A small image captioner, trained from scratch: encoder widths [48, 64, 96].
Rows from block 4 of the text decoder, named by matrix and row number. Rows with one number belong to one attention dimension. Each number is 50 + 12 x the weight over its row's rms, rounded and kept within 0 to 99. All counts start at 0. After the name is the row's rms in percent of the matrix's.
# q: attention query (decoder.blocks.4.attn.q.weight, 128x128), inputs 0-127
# k: attention key (decoder.blocks.4.attn.k.weight, 128x128), inputs 0-127
q.24 085:43 55 55 49 52 56 71 49 56 44 35 49 56 38 59 52 46 45 41 59 35 43 30 42 42 73 69 76 59 51 50 80 47 61 63 49 48 49 54 49 39 45 40 61 68 68 57 61 62 68 46 43 41 60 36 47 60 59 78 47 71 64 49 47 34 78 44 70 61 47 61 57 24 50 52 47 45 48 47 56 68 40 32 46 39 64 35 41 49 62 45 37 54 57 37 28 40 61 38 47 50 37 51 38 70 48 52 41 54 52 48 43 50 49 39 47 76 78 61 51 44 55 84 36 50 46 51 69
q.25 099:54 49 39 55 53 43 35 48 61 43 66 53 60 51 35 61 61 53 53 59 34 52 27 59 49 26 34 40 49 58 61 38 54 44 60 44 22 52 72 81 50 62 56 43 39 47 40 62 37 44 49 43 27 42 66 53 34 73 47 44 45 51 53 68 63 39 51 38 39 36 51 39 64 56 67 34 57 42 66 60 51 48 50 61 35 49 78 50 83 65 66 53 38 40 59 41 42 47 54 61 34 55 78 24 37 43 35 55 45 40 57 55 50 59 61 50 38 31 46 57 56 33 55 36 56 38 44 50
q.26 090:54 42 60 40 45 42 33 44 35 61 67 50 48 64 61 47 58 61 52 22 57 52 70 47 55 31 61 31 52 57 45 29 43 50 38 64 51 49 39 24 49 49 45 55 45 49 60 46 40 42 47 40 64 55 48 50 71 30 31 63 44 39 53 46 62 33 47 57 50 65 43 63 63 59 38 62 52 49 50 37 25 81 58 37 57 39 37 54 35 27 33 38 41 53 61 81 66 42 56 32 60 51 33 75 36 68 66 36 50 55 45 38 49 52 53 64 33 51 50 49 44 54 30 60 41 50 62 38
q.27 085:64 34 40 56 50 53 37 55 53 49 42 48 48 57 50 29 40 44 60 54 54 55 66 47 59 42 23 44 27 42 69 38 63 41 33 52 66 54 30 45 71 55 39 60 46 32 57 35 65 34 67 38 37 35 54 50 56 35 26 57 55 57 49 33 38 37 54 35 45 53 31 45 68 34 52 56 41 55 50 34 22 57 62 52 78 48 42 54 51 47 62 63 46 49 45 64 58 41 41 55 59 59 61 74 32 48 45 65 44 49 47 40 68 57 60 65 36 31 64 49 40 51 23 78 53 46 48 42
q.28 097:59 68 48 53 42 58 55 48 59 48 25 57 69 35 46 48 45 51 35 57 38 35 48 46 50 74 53 43 58 51 45 53 59 46 61 41 23 38 49 52 65 25 65 65 56 53 50 76 55 39 55 37 37 56 64 60 37 42 39 52 38 60 62 47 35 61 35 53 60 25 56 53 48 37 44 51 34 60 43 56 66 52 63 33 42 70 55 64 50 62 67 56 51 53 65 47 33 45 23 60 28 63 53 78 58 42 52 28 78 51 47 46 47 54 40 16 61 56 34 49 35 55 62 59 52 47 50 53
q.29 086:62 33 42 54 51 46 39 63 53 53 50 47 46 58 46 36 44 43 61 48 49 54 67 48 66 40 25 46 31 42 74 39 59 44 31 51 66 59 30 40 68 57 36 60 46 32 54 41 65 31 64 43 34 40 46 50 58 39 30 55 57 54 51 36 41 36 55 33 47 56 28 49 72 37 51 51 42 49 55 31 20 61 57 58 74 50 41 53 51 46 55 61 45 54 44 65 63 47 45 51 59 57 58 65 28 44 42 68 43 50 48 39 73 62 64 68 31 27 66 51 39 54 22 73 52 44 44 46
q.30 098:53 33 51 48 61 66 48 40 59 51 52 57 48 60 44 34 56 51 50 50 39 63 40 49 57 37 39 38 43 62 74 40 61 51 64 51 28 62 35 50 54 53 30 61 65 58 63 40 65 40 55 16 31 48 59 63 78 45 32 54 52 60 59 38 54 39 51 68 53 53 28 50 61 43 62 57 53 55 68 40 35 72 37 33 52 50 37 42 61 49 64 40 26 49 46 56 72 59 56 35 39 50 49 76 37 65 49 37 34 49 57 21 37 29 55 61 45 54 68 62 42 46 46 61 64 42 63 43
q.31 103:49 45 72 54 58 36 61 58 54 34 68 43 53 70 55 35 71 50 55 43 34 65 54 55 61 55 68 56 81 72 44 32 36 41 42 72 37 46 45 48 46 55 55 54 48 58 39 15 65 65 50 65 71 47 56 55 30 57 33 60 59 43 44 48 60 48 75 47 55 55 59 51 52 37 54 44 55 52 46 52 64 35 45 38 62 39 28 43 65 45 43 64 51 48 54 77 56 69 55 33 49 64 19 36 69 53 40 44 59 59 59 60 37 43 58 46 57 48 47 60 62 34 41 52 52 52 61 68
q.32 086:68 39 53 66 54 56 45 47 58 58 44 51 29 55 44 39 38 35 78 55 68 45 60 49 57 41 22 51 39 47 63 40 52 33 22 64 58 47 44 55 69 44 39 55 62 31 57 40 75 44 54 52 58 50 42 53 49 42 38 62 72 52 52 47 64 37 50 29 58 47 52 47 69 38 38 51 62 71 52 71 35 58 55 53 46 16 56 52 50 56 69 66 50 37 35 65 59 37 49 63 49 64 60 48 45 56 50 36 59 36 43 47 62 52 61 45 32 37 73 49 64 36 41 56 68 61 25 53
q.33 108:64 55 55 49 64 61 52 34 74 69 67 23 38 69 53 52 34 42 44 66 68 65 47 80 65 37 51 34 33 53 40 59 58 41 35 42 42 52 50 37 50 53 63 54 54 49 54 54 40 38 54 56 48 63 45 51 57 37 68 19 54 47 60 57 63 43 61 61 32 42 30 45 66 59 53 46 42 35 55 46 48 58 50 53 70 39 56 53 20 28 61 42 66 35 49 60 51 52 53 59 56 50 65 53 46 30 40 27 54 43 71 65 63 34 49 54 47 49 52 49 67 66 52 48 53 58 29 28
q.34 097:58 40 66 46 56 42 44 41 74 64 72 67 49 80 50 49 33 22 50 64 68 58 52 61 56 29 29 58 54 56 53 44 73 47 67 42 53 61 65 43 43 49 37 46 31 35 62 38 42 42 60 56 51 59 49 42 50 34 59 33 37 40 40 46 56 31 65 58 39 58 47 36 53 48 82 35 44 44 58 61 45 63 35 71 27 58 54 47 39 42 54 64 45 35 51 63 60 71 34 73 52 48 64 41 50 44 30 52 57 35 56 53 59 49 49 62 44 39 62 47 51 58 44 66 68 41 42 38
q.35 108:42 60 35 65 36 55 61 51 37 42 44 25 61 31 46 41 33 69 48 38 48 56 64 63 49 83 43 40 48 34 29 69 49 41 51 43 39 36 58 45 62 40 59 40 69 42 54 69 57 52 46 41 51 67 67 47 43 31 64 50 48 51 68 43 49 51 41 47 47 57 42 58 38 61 49 47 60 59 30 40 69 30 74 38 75 33 65 53 32 41 53 67 28 58 46 68 57 10 47 54 43 45 50 49 56 41 53 36 42 60 58 50 60 33 53 37 52 55 52 42 53 55 55 45 44 31 48 61
q.36 102:44 47 42 61 47 55 60 73 47 56 34 51 70 34 49 40 76 51 43 31 35 36 47 47 59 61 46 62 72 43 47 51 55 58 77 67 48 46 64 44 66 51 32 46 70 52 48 57 77 37 47 39 45 55 45 55 60 49 34 55 57 62 52 38 25 53 55 51 30 59 62 66 44 16 62 36 36 59 44 30 44 33 46 42 46 52 33 54 74 71 38 54 25 53 35 49 64 60 45 42 44 54 42 51 52 40 55 68 45 55 28 36 63 63 48 35 46 48 50 58 37 55 34 36 48 34 53 52
q.37 092:41 41 62 47 19 41 49 51 55 48 64 65 69 59 57 38 25 41 52 54 68 59 67 52 47 61 32 52 63 43 48 57 55 48 68 43 50 54 60 54 53 50 36 31 33 25 67 43 48 57 62 48 61 58 66 35 52 50 67 45 27 47 46 26 53 35 54 46 47 60 55 35 32 58 81 19 60 57 38 63 75 35 50 58 39 54 54 50 33 35 63 79 31 50 51 57 58 32 29 64 60 50 54 52 51 63 36 44 49 45 53 64 42 46 45 55 62 49 55 38 39 46 50 63 56 40 53 62
q.38 099:43 51 53 59 50 40 58 48 67 53 53 61 72 60 33 41 43 40 38 50 44 64 57 51 54 53 42 62 70 62 29 48 67 38 75 41 60 59 46 60 48 49 61 46 48 54 37 27 42 53 46 59 46 72 57 16 45 56 60 35 33 33 40 51 66 45 61 55 53 56 50 39 34 59 96 39 27 42 54 56 52 29 51 54 58 52 43 55 40 37 34 70 48 39 67 69 63 56 44 62 31 44 44 31 54 43 54 64 51 49 55 47 58 44 59 69 29 38 55 43 49 51 49 45 46 28 61 68
q.39 087:32 57 43 36 58 41 55 48 34 31 45 60 75 45 52 59 50 64 23 44 26 51 41 42 36 63 72 54 56 58 38 57 54 62 70 33 42 51 53 50 30 58 65 47 38 70 35 59 22 58 37 46 39 47 57 45 47 58 67 50 30 39 48 52 40 66 45 71 51 60 47 55 30 65 61 60 33 33 51 40 63 42 48 53 53 76 45 39 49 43 25 37 52 64 70 43 46 65 46 45 51 42 41 45 54 51 51 61 39 68 60 41 38 49 47 60 66 62 33 52 42 64 61 46 35 38 77 51
q.40 103:43 38 33 53 65 45 56 65 23 31 15 56 77 36 43 46 45 50 53 38 22 32 60 23 48 72 52 51 46 50 63 54 55 49 38 47 40 44 34 46 66 49 56 56 60 49 22 54 63 46 29 33 38 49 41 55 58 57 50 74 58 49 59 37 54 67 34 42 59 59 56 65 42 48 50 63 31 69 54 53 50 31 49 48 59 44 38 31 52 54 24 53 36 52 58 60 63 46 46 42 50 68 47 47 41 56 61 58 41 74 45 32 42 58 55 57 45 50 59 59 53 60 51 43 46 52 66 71
q.41 100:46 46 46 55 58 62 60 79 62 55 40 28 58 48 53 55 63 41 60 46 46 35 56 44 70 49 43 52 48 51 69 58 47 46 49 53 41 59 47 33 88 58 41 59 67 45 37 48 81 25 57 34 38 57 35 59 68 57 45 43 60 67 67 27 42 59 45 48 44 55 53 70 62 32 61 28 36 60 58 34 49 36 33 49 57 35 41 49 62 48 61 42 27 44 39 47 58 54 46 36 37 56 41 69 29 38 42 57 33 68 42 41 51 61 47 42 44 46 63 66 46 74 49 49 57 56 45 59
q.42 112:53 58 48 55 48 54 55 48 56 45 51 35 46 36 61 41 61 54 52 54 58 50 43 76 54 56 66 30 32 47 49 74 34 50 69 44 48 50 50 35 54 22 61 60 48 59 62 66 46 37 52 24 61 61 67 41 50 11 56 40 45 61 75 47 63 59 43 50 37 31 44 47 46 55 52 54 66 53 24 37 67 22 55 59 57 46 47 63 45 33 36 52 39 67 48 60 56 25 49 57 53 49 46 70 60 33 44 39 52 50 70 62 54 22 53 42 44 61 37 34 63 44 56 46 59 41 48 62
q.43 087:71 32 55 59 76 53 49 48 45 53 40 51 30 57 44 41 40 36 73 55 57 35 51 40 57 37 35 52 33 57 76 33 53 38 15 67 50 49 44 46 63 44 39 67 54 40 50 42 73 42 46 49 49 45 32 58 48 42 35 68 74 56 53 53 58 49 42 37 59 50 54 53 70 38 33 70 53 67 58 69 24 68 44 55 44 30 49 39 53 61 57 53 51 40 38 64 54 52 48 61 51 68 63 45 44 57 49 40 62 44 46 36 59 57 61 49 37 36 71 60 69 45 39 58 66 67 31 48
q.44 087:71 56 53 59 35 58 38 52 67 64 62 51 18 50 56 46 63 44 75 54 70 47 47 60 55 30 32 50 45 38 65 39 44 49 45 66 55 46 52 53 58 42 35 50 57 39 70 44 67 43 68 49 63 44 51 63 50 38 25 49 68 62 48 55 50 37 52 31 46 37 54 47 75 31 30 45 73 67 47 55 37 66 49 48 31 37 58 70 68 67 76 54 45 45 30 50 49 41 59 54 48 53 57 62 53 50 43 44 61 27 35 55 60 55 49 34 37 43 53 47 51 31 41 53 62 59 25 44
q.45 100:48 32 66 54 58 58 66 61 35 58 35 25 31 39 58 45 64 48 44 58 59 30 46 54 66 50 72 42 60 50 73 57 23 60 42 65 53 68 54 26 59 42 22 62 46 54 70 70 81 50 44 49 60 61 39 57 62 35 45 58 52 75 64 46 35 56 48 53 43 45 65 58 49 36 38 47 60 53 42 28 52 49 35 46 61 61 27 32 48 45 41 45 46 71 35 38 47 54 40 48 65 58 45 60 46 46 61 47 71 51 60 61 54 58 43 36 63 54 53 58 65 53 36 52 67 64 52 51
q.46 095:43 41 44 40 44 56 52 70 44 46 37 41 51 49 72 56 46 43 54 50 54 38 53 41 56 55 45 39 45 45 75 61 44 62 37 53 36 53 53 37 65 68 29 43 55 33 51 65 66 38 47 39 45 38 34 80 71 67 56 50 56 55 64 27 34 51 40 44 39 59 56 69 53 31 30 31 52 64 54 48 62 51 36 52 50 43 44 36 51 55 70 39 43 61 40 33 53 50 41 35 74 70 58 74 32 61 45 46 40 57 40 56 35 69 34 35 70 59 53 63 45 70 56 54 60 72 40 41
q.47 087:42 54 53 49 50 36 52 39 42 44 51 64 69 48 40 44 46 65 24 42 33 61 43 50 40 60 65 63 70 58 19 45 55 49 73 47 57 50 56 63 29 51 67 46 43 70 42 45 27 67 41 61 49 59 65 27 38 53 59 51 28 34 34 62 46 53 60 65 52 58 48 38 26 61 76 55 35 31 46 48 57 41 59 49 52 71 42 51 43 46 21 55 60 49 68 54 49 61 47 58 45 40 44 23 65 47 55 61 56 50 60 45 50 43 54 63 53 51 35 44 46 41 46 44 33 25 71 53
q.48 116:55 53 40 41 82 55 56 49 51 47 29 44 46 57 66 55 43 51 34 52 39 46 37 44 55 37 59 42 40 65 44 58 54 70 25 46 46 50 49 45 46 67 61 51 63 63 37 62 41 41 25 58 39 45 30 77 57 56 73 44 61 39 53 60 41 52 58 58 34 54 37 69 60 41 37 52 28 45 62 50 59 54 55 56 54 50 44 28 47 45 43 26 86 54 50 43 52 82 46 42 67 63 63 40 35 40 53 32 55 46 62 50 54 62 55 44 63 61 49 57 63 66 49 47 58 67 35 28
q.49 102:53 52 53 45 39 37 41 23 36 44 59 72 49 51 47 43 32 58 39 54 55 65 49 56 31 57 56 46 53 47 31 45 55 53 53 46 57 40 51 66 14 42 59 39 32 51 62 52 19 75 41 64 63 44 67 40 35 45 57 56 38 32 36 69 60 41 53 51 55 47 47 29 31 70 42 70 62 41 41 67 55 59 65 51 47 66 58 49 31 50 38 62 70 56 63 55 44 41 53 64 66 48 60 33 71 65 58 42 67 35 58 62 46 37 51 60 56 54 37 33 54 28 51 48 42 45 58 44
q.50 109:55 43 51 57 34 47 42 51 48 68 55 56 46 50 24 56 57 42 56 52 44 53 64 42 53 49 37 61 67 37 55 30 64 40 45 55 55 49 32 60 55 58 44 45 54 42 39 29 61 66 55 73 49 51 40 46 58 79 18 54 60 47 33 64 62 39 56 42 69 51 62 39 58 51 45 53 43 53 72 55 20 71 39 31 61 52 45 59 46 67 53 58 45 29 57 50 52 51 75 42 38 52 46 42 52 66 74 76 57 54 26 52 48 60 41 64 24 28 56 54 43 45 45 35 31 52 62 55
k.24 088:47 59 46 37 42 48 51 68 41 67 62 68 35 44 53 55 42 41 26 52 52 54 39 48 52 39 41 37 62 32 69 72 45 60 43 43 47 58 74 51 61 48 39 36 47 47 63 54 68 49 48 36 67 58 45 48 54 57 44 41 41 59 27 45 78 49 48 41 44 57 55 62 72 41 45 43 72 49 61 44 50 44 21 38 36 50 31 27 62 45 46 69 17 50 44 50 52 66 54 48 45 29 58 50 37 52 57 47 52 47 64 60 51 78 59 48 54 42 54 73 64 68 56 62 44 62 37 24
k.25 104:60 37 57 62 46 50 52 45 69 44 39 39 41 61 54 39 44 44 73 68 66 57 45 41 32 50 44 63 36 64 64 34 53 37 47 65 64 52 34 52 53 57 47 42 51 65 40 35 39 60 52 55 44 49 48 66 48 39 50 62 53 64 64 42 14 48 60 45 49 48 72 34 56 50 54 59 48 42 33 51 73 69 56 85 64 48 50 48 64 39 59 30 78 40 51 40 46 70 64 64 50 64 45 51 65 51 48 46 66 45 57 40 58 22 55 73 43 51 32 47 37 40 39 55 65 43 49 72
k.26 104:53 38 45 46 51 53 49 38 41 16 44 26 68 39 52 54 63 61 63 40 46 37 65 68 53 65 50 39 62 48 22 40 64 43 63 37 38 57 36 37 37 52 62 82 21 47 55 60 53 33 55 68 49 49 57 49 57 53 42 67 37 38 65 62 64 52 49 68 60 58 30 55 36 50 33 39 30 60 62 49 40 29 60 47 54 52 58 65 37 59 49 43 56 57 53 59 44 29 39 50 52 66 45 48 52 35 45 60 44 59 70 58 46 38 39 34 48 65 56 30 43 39 67 50 52 35 62 63
k.27 086:49 35 46 62 45 50 59 24 46 56 34 40 52 47 42 46 59 58 59 55 37 54 68 39 57 58 55 68 48 59 38 44 53 64 52 44 40 60 15 46 42 60 52 56 63 43 37 40 45 78 58 64 32 57 39 68 55 56 45 43 55 35 68 49 31 45 45 66 54 45 55 52 00 43 57 53 33 53 53 60 47 39 65 40 71 53 55 68 43 58 40 54 54 35 48 45 55 37 38 57 53 61 53 51 53 60 58 46 48 56 33 38 55 35 44 41 48 55 69 36 38 31 56 25 67 42 51 70
k.28 113:56 66 57 39 43 52 60 40 60 50 74 43 76 48 52 50 61 34 52 45 52 53 35 66 56 34 38 53 26 59 51 73 60 38 60 57 82 44 70 55 29 47 42 28 62 46 55 56 51 56 39 59 52 63 41 67 34 42 36 50 69 65 60 48 75 35 48 53 38 65 50 49 41 51 38 30 45 52 28 43 39 60 49 51 69 58 50 69 47 35 41 52 49 50 29 65 58 38 49 44 61 47 50 50 37 84 70 50 57 48 44 51 57 71 53 45 41 38 40 42 54 66 52 18 50 46 45 43
k.29 087:48 31 47 63 48 52 60 33 48 52 32 36 51 49 37 48 59 58 58 54 37 51 68 38 52 61 51 71 54 56 45 43 55 64 50 42 36 65 10 44 51 59 50 57 61 39 38 44 49 76 58 60 27 46 37 72 56 55 45 48 52 35 67 48 26 47 49 68 57 48 56 50 00 34 58 51 33 52 58 58 46 38 60 40 67 48 50 65 45 59 45 56 58 35 47 41 58 43 35 59 50 61 52 54 54 57 53 49 47 54 41 35 54 31 42 44 52 56 69 37 36 37 53 33 67 40 55 75
k.30 111:54 41 50 49 52 43 74 47 59 48 44 36 53 41 55 54 59 45 63 68 52 55 65 38 57 55 49 50 54 45 56 71 68 53 40 51 54 68 32 36 46 68 70 47 43 54 59 47 56 60 53 61 50 77 41 79 68 71 33 38 41 52 75 49 52 49 54 60 54 51 47 53 35 47 39 17 41 56 72 39 59 26 38 75 55 63 30 45 60 52 34 58 44 33 41 23 48 72 54 59 55 54 48 49 48 43 56 55 48 67 63 53 67 36 55 57 37 39 47 50 45 26 64 47 50 26 44 64
k.31 116:46 45 57 49 60 67 63 54 44 30 50 44 46 77 35 71 64 41 57 46 60 42 63 46 40 32 59 42 63 38 60 20 52 62 52 61 33 54 49 52 39 37 66 68 49 70 59 63 38 45 68 68 59 49 45 45 75 41 51 50 40 59 35 58 47 61 80 41 51 43 57 55 64 60 71 54 42 34 38 41 47 64 52 45 39 34 56 57 39 57 36 35 62 57 38 33 58 53 67 39 68 39 51 36 59 35 35 49 61 67 52 54 51 39 47 53 60 49 53 57 38 57 36 62 66 23 76 55
k.32 086:49 44 34 80 40 53 57 59 46 47 36 57 39 48 69 50 68 71 44 52 40 59 60 51 51 71 77 60 59 49 46 43 31 63 64 63 56 38 27 52 44 72 63 64 63 72 36 57 35 56 51 46 31 63 58 58 52 45 65 46 73 25 65 36 26 75 33 48 66 43 44 66 39 64 47 64 33 60 56 42 52 49 60 49 49 65 66 53 48 64 46 28 51 43 56 62 36 58 38 44 53 54 52 51 44 40 69 56 42 48 35 34 43 44 42 57 48 60 55 35 46 27 49 51 53 52 63 48
k.33 111:76 64 37 22 41 53 49 37 53 72 34 41 45 63 51 41 38 46 48 52 62 42 52 41 63 48 62 44 32 41 67 50 46 41 57 47 34 55 30 47 64 53 57 44 39 39 44 57 48 42 58 51 49 00 46 44 49 37 77 65 68 56 42 47 43 59 60 52 37 50 63 54 45 49 48 75 41 51 56 45 40 49 50 60 44 55 56 62 36 43 47 38 66 43 45 36 50 34 21 58 62 41 47 71 57 48 52 67 49 33 61 53 34 24 37 38 56 73 54 48 50 64 42 61 55 68 49 51
k.34 101:56 35 50 41 52 28 56 63 51 48 40 42 58 38 45 55 49 53 62 34 50 44 41 48 62 52 70 67 54 43 70 54 47 42 40 30 60 57 19 53 72 50 49 60 57 43 31 53 54 47 48 43 26 33 43 50 43 50 46 79 71 58 55 40 51 62 56 34 56 56 69 49 52 52 58 52 24 63 63 40 48 64 31 80 61 63 34 65 46 67 52 40 46 31 49 52 47 41 23 57 52 44 53 74 41 50 71 80 32 51 57 30 42 48 50 48 50 42 46 43 56 60 45 59 63 65 65 52
k.35 109:50 72 54 44 47 68 54 20 48 47 49 38 50 61 60 29 62 50 41 56 56 70 68 38 51 34 52 42 55 70 41 34 39 60 56 52 41 73 71 68 33 46 65 42 31 58 60 35 47 48 50 26 55 29 71 39 37 48 66 46 45 39 40 69 56 39 45 36 48 46 27 58 54 41 49 60 74 39 68 63 38 38 60 41 36 48 44 37 55 35 34 53 46 52 54 50 70 52 55 53 42 55 58 45 62 47 47 35 63 39 54 56 30 39 44 39 42 70 72 51 57 44 59 52 56 49 48 18
k.36 099:36 48 61 45 61 63 51 51 28 52 58 50 49 33 40 50 51 69 49 44 44 59 54 51 61 49 48 58 44 41 39 66 60 53 57 54 53 45 68 59 48 51 51 46 57 49 53 35 54 53 68 56 69 62 53 69 55 60 23 30 36 46 57 64 71 26 42 74 60 48 52 43 39 39 49 23 51 40 54 75 46 34 53 53 68 38 17 49 55 57 39 67 39 55 53 46 62 51 62 33 49 45 73 34 54 54 48 46 42 74 37 48 46 60 51 59 53 39 67 49 46 25 85 51 28 53 46 29
k.37 097:45 51 70 66 56 36 45 56 75 38 60 39 63 35 59 54 61 49 46 41 50 60 60 39 58 29 66 66 72 63 49 53 33 57 33 32 58 69 38 59 55 44 54 46 58 46 38 38 46 52 35 21 29 58 55 34 24 45 54 65 65 46 51 47 50 47 36 17 58 54 39 46 65 39 54 45 52 57 52 43 53 72 36 68 44 53 34 45 57 48 29 47 41 41 51 65 62 49 41 62 43 50 39 72 28 50 58 55 51 43 53 27 49 61 42 58 41 47 35 52 64 64 40 52 73 60 64 30
k.38 107:38 50 71 35 50 30 51 67 48 45 55 55 62 54 20 62 56 45 52 21 59 52 52 38 49 38 57 61 57 46 69 42 49 48 34 33 50 51 47 75 55 17 50 51 52 39 58 46 53 50 55 32 43 39 47 45 49 57 46 54 48 64 47 54 61 60 71 27 43 45 59 47 57 34 69 44 62 31 71 48 47 68 33 58 39 38 31 63 52 62 57 53 44 33 70 45 74 56 48 44 43 21 42 71 60 57 63 39 45 61 49 32 34 53 51 40 57 49 64 46 47 60 50 54 59 46 80 37
k.39 086:49 61 63 21 55 46 49 49 55 46 58 48 65 52 34 57 36 27 63 42 56 48 39 48 39 30 23 39 44 48 61 53 74 38 35 37 46 59 73 54 52 23 39 43 40 36 65 42 60 40 49 54 66 43 53 47 50 55 29 54 24 72 39 69 71 32 75 35 31 54 54 39 71 41 58 35 69 43 45 55 49 54 40 49 50 35 38 49 57 40 58 66 49 51 46 37 63 47 72 50 48 56 50 46 61 53 39 40 59 53 56 70 64 56 64 33 47 32 51 57 50 72 57 39 51 43 37 50
k.40 109:31 68 47 55 51 68 46 55 45 40 38 68 67 39 41 75 64 50 55 44 35 63 55 46 40 51 36 43 52 39 48 50 66 42 58 44 52 36 73 68 44 39 53 61 61 63 63 45 47 48 48 59 57 58 64 75 51 44 33 36 28 31 60 70 55 44 55 45 50 46 30 54 55 45 61 35 63 50 44 62 49 43 65 36 51 27 48 57 72 46 43 56 54 47 57 50 68 63 79 35 55 65 56 37 56 36 48 34 56 63 26 66 61 53 54 37 48 34 73 42 36 48 74 33 48 34 40 38
k.41 092:49 62 37 41 48 72 32 41 44 61 28 66 50 31 31 66 36 72 43 50 49 55 59 48 79 65 40 54 40 36 46 69 52 39 66 42 45 36 60 60 58 56 61 42 57 49 53 38 54 52 54 65 64 35 46 67 56 47 51 40 44 34 58 59 55 25 39 73 50 53 55 51 39 40 52 49 58 44 54 73 57 27 68 52 64 27 32 56 65 39 26 66 66 46 62 47 60 58 44 50 55 45 51 46 47 42 50 45 45 65 24 67 43 51 46 46 58 48 71 44 49 33 75 51 37 53 33 34
k.42 115:41 67 56 47 58 67 49 18 42 49 48 21 35 64 47 44 50 48 53 61 62 47 65 30 56 46 53 34 36 52 47 28 27 47 51 49 46 70 52 49 50 24 47 28 45 41 44 51 62 59 46 33 53 33 47 47 29 34 77 60 65 49 48 68 55 39 35 45 39 39 29 61 48 57 51 80 61 49 53 47 40 38 60 49 54 51 57 36 56 32 44 49 51 55 28 46 72 51 36 49 54 45 58 41 50 53 50 54 78 44 45 65 43 32 45 47 59 62 71 63 68 50 39 61 66 48 48 37
k.43 087:52 39 22 73 38 59 55 60 38 44 30 62 44 47 58 64 66 68 54 56 31 56 49 61 43 74 65 51 57 43 48 41 43 56 63 61 58 37 30 46 53 73 54 71 69 76 38 68 39 56 52 64 33 55 60 74 59 44 47 48 64 24 66 39 34 68 45 52 65 46 48 67 40 63 51 62 28 65 51 44 46 46 66 44 61 59 69 56 55 65 51 30 55 38 48 58 34 53 46 38 59 62 59 40 47 38 68 61 39 48 34 43 60 49 49 47 53 42 55 30 41 36 56 43 47 46 51 59
k.44 091:50 31 41 78 55 46 53 45 41 51 46 49 31 50 69 33 56 67 49 58 45 42 57 58 60 70 72 60 50 55 38 43 27 58 62 71 62 47 34 35 42 79 54 53 51 59 33 53 48 61 51 54 35 74 37 52 45 49 61 46 73 37 61 31 36 59 24 71 70 53 50 57 33 72 38 59 31 61 52 39 57 44 50 58 61 68 61 45 38 53 48 39 40 58 47 64 27 55 32 51 45 53 51 41 35 53 56 58 41 50 49 38 41 47 46 71 51 65 43 54 54 21 41 64 44 55 59 58
k.45 101:50 52 39 62 42 80 55 44 47 51 62 32 38 31 50 57 54 67 36 72 51 62 42 56 45 55 36 45 57 45 21 60 46 56 53 40 51 56 43 47 58 55 39 35 78 50 49 65 55 61 52 59 67 40 57 60 49 45 48 53 45 38 56 50 57 28 28 69 45 44 48 51 28 29 47 56 48 51 36 68 27 36 67 31 62 51 43 54 49 55 45 58 54 46 22 47 71 32 44 54 64 42 72 44 37 67 48 68 57 42 40 53 72 56 36 60 71 34 38 48 60 51 62 54 40 51 24 55
k.46 094:64 70 36 55 49 73 39 48 62 62 36 57 49 21 69 55 40 63 42 57 49 60 50 53 66 53 39 53 43 40 41 81 60 42 67 47 39 39 58 50 55 72 52 46 61 49 40 39 42 45 48 70 63 50 56 69 46 33 45 44 44 37 61 54 45 25 26 68 51 59 48 46 44 48 35 36 54 67 27 63 56 35 63 55 59 40 40 54 55 36 29 57 69 55 40 48 43 43 54 59 60 79 59 47 35 39 40 54 42 48 30 68 62 50 35 60 42 46 40 49 48 45 66 43 42 66 22 39
k.47 089:44 42 74 33 54 29 66 66 47 38 71 40 62 63 33 43 53 30 58 37 55 51 45 45 30 27 43 48 56 51 66 39 58 55 25 44 53 61 54 57 44 18 38 50 43 41 63 50 56 47 57 34 52 52 50 31 55 64 31 53 36 76 38 52 66 53 80 27 40 49 56 41 64 37 63 37 57 31 56 45 43 70 24 48 39 45 40 48 43 61 63 53 31 50 48 44 62 44 66 41 47 36 49 56 66 65 52 42 56 55 73 40 53 62 61 39 55 41 47 53 48 69 50 47 56 45 65 51
k.48 114:68 71 36 24 43 60 63 53 52 74 34 50 47 41 61 41 39 48 56 53 51 52 48 45 48 44 37 46 24 27 66 70 72 45 57 46 31 33 41 56 55 54 42 52 48 44 44 51 44 36 69 67 59 20 54 59 55 35 46 52 35 59 54 48 36 52 58 58 30 46 69 45 39 51 43 53 52 53 37 61 49 45 49 46 53 51 48 67 38 53 58 53 73 62 37 29 42 26 60 52 62 66 64 60 65 45 42 62 48 41 44 76 60 32 42 39 56 58 52 46 45 52 71 36 51 81 30 57
k.49 093:50 43 65 60 53 29 66 59 58 37 73 34 53 68 70 37 67 26 56 48 51 46 42 51 20 31 61 45 61 64 55 31 49 60 34 57 55 66 43 42 42 42 41 58 45 50 48 61 44 47 44 34 37 65 56 36 41 50 49 60 56 64 43 45 47 74 60 23 49 47 41 49 64 57 49 49 45 58 45 26 41 76 32 49 34 68 66 46 37 58 69 33 35 53 39 53 45 42 56 49 47 57 49 56 52 57 49 53 56 34 74 32 56 49 51 54 40 52 30 56 49 72 24 48 64 46 68 61
k.50 108:41 31 53 67 54 33 42 77 47 40 64 74 63 53 40 62 66 54 41 34 44 40 39 69 41 66 56 60 69 56 42 47 56 48 56 57 62 38 54 49 43 60 60 67 56 57 66 55 45 49 44 60 47 76 44 60 65 64 36 36 48 44 52 42 55 68 58 67 63 59 48 46 52 41 51 26 39 46 54 38 48 60 44 48 33 40 54 68 45 66 57 46 37 41 81 62 47 64 43 44 43 37 36 52 43 57 48 37 29 59 55 22 39 62 48 58 46 49 36 45 26 55 37 53 29 25 72 62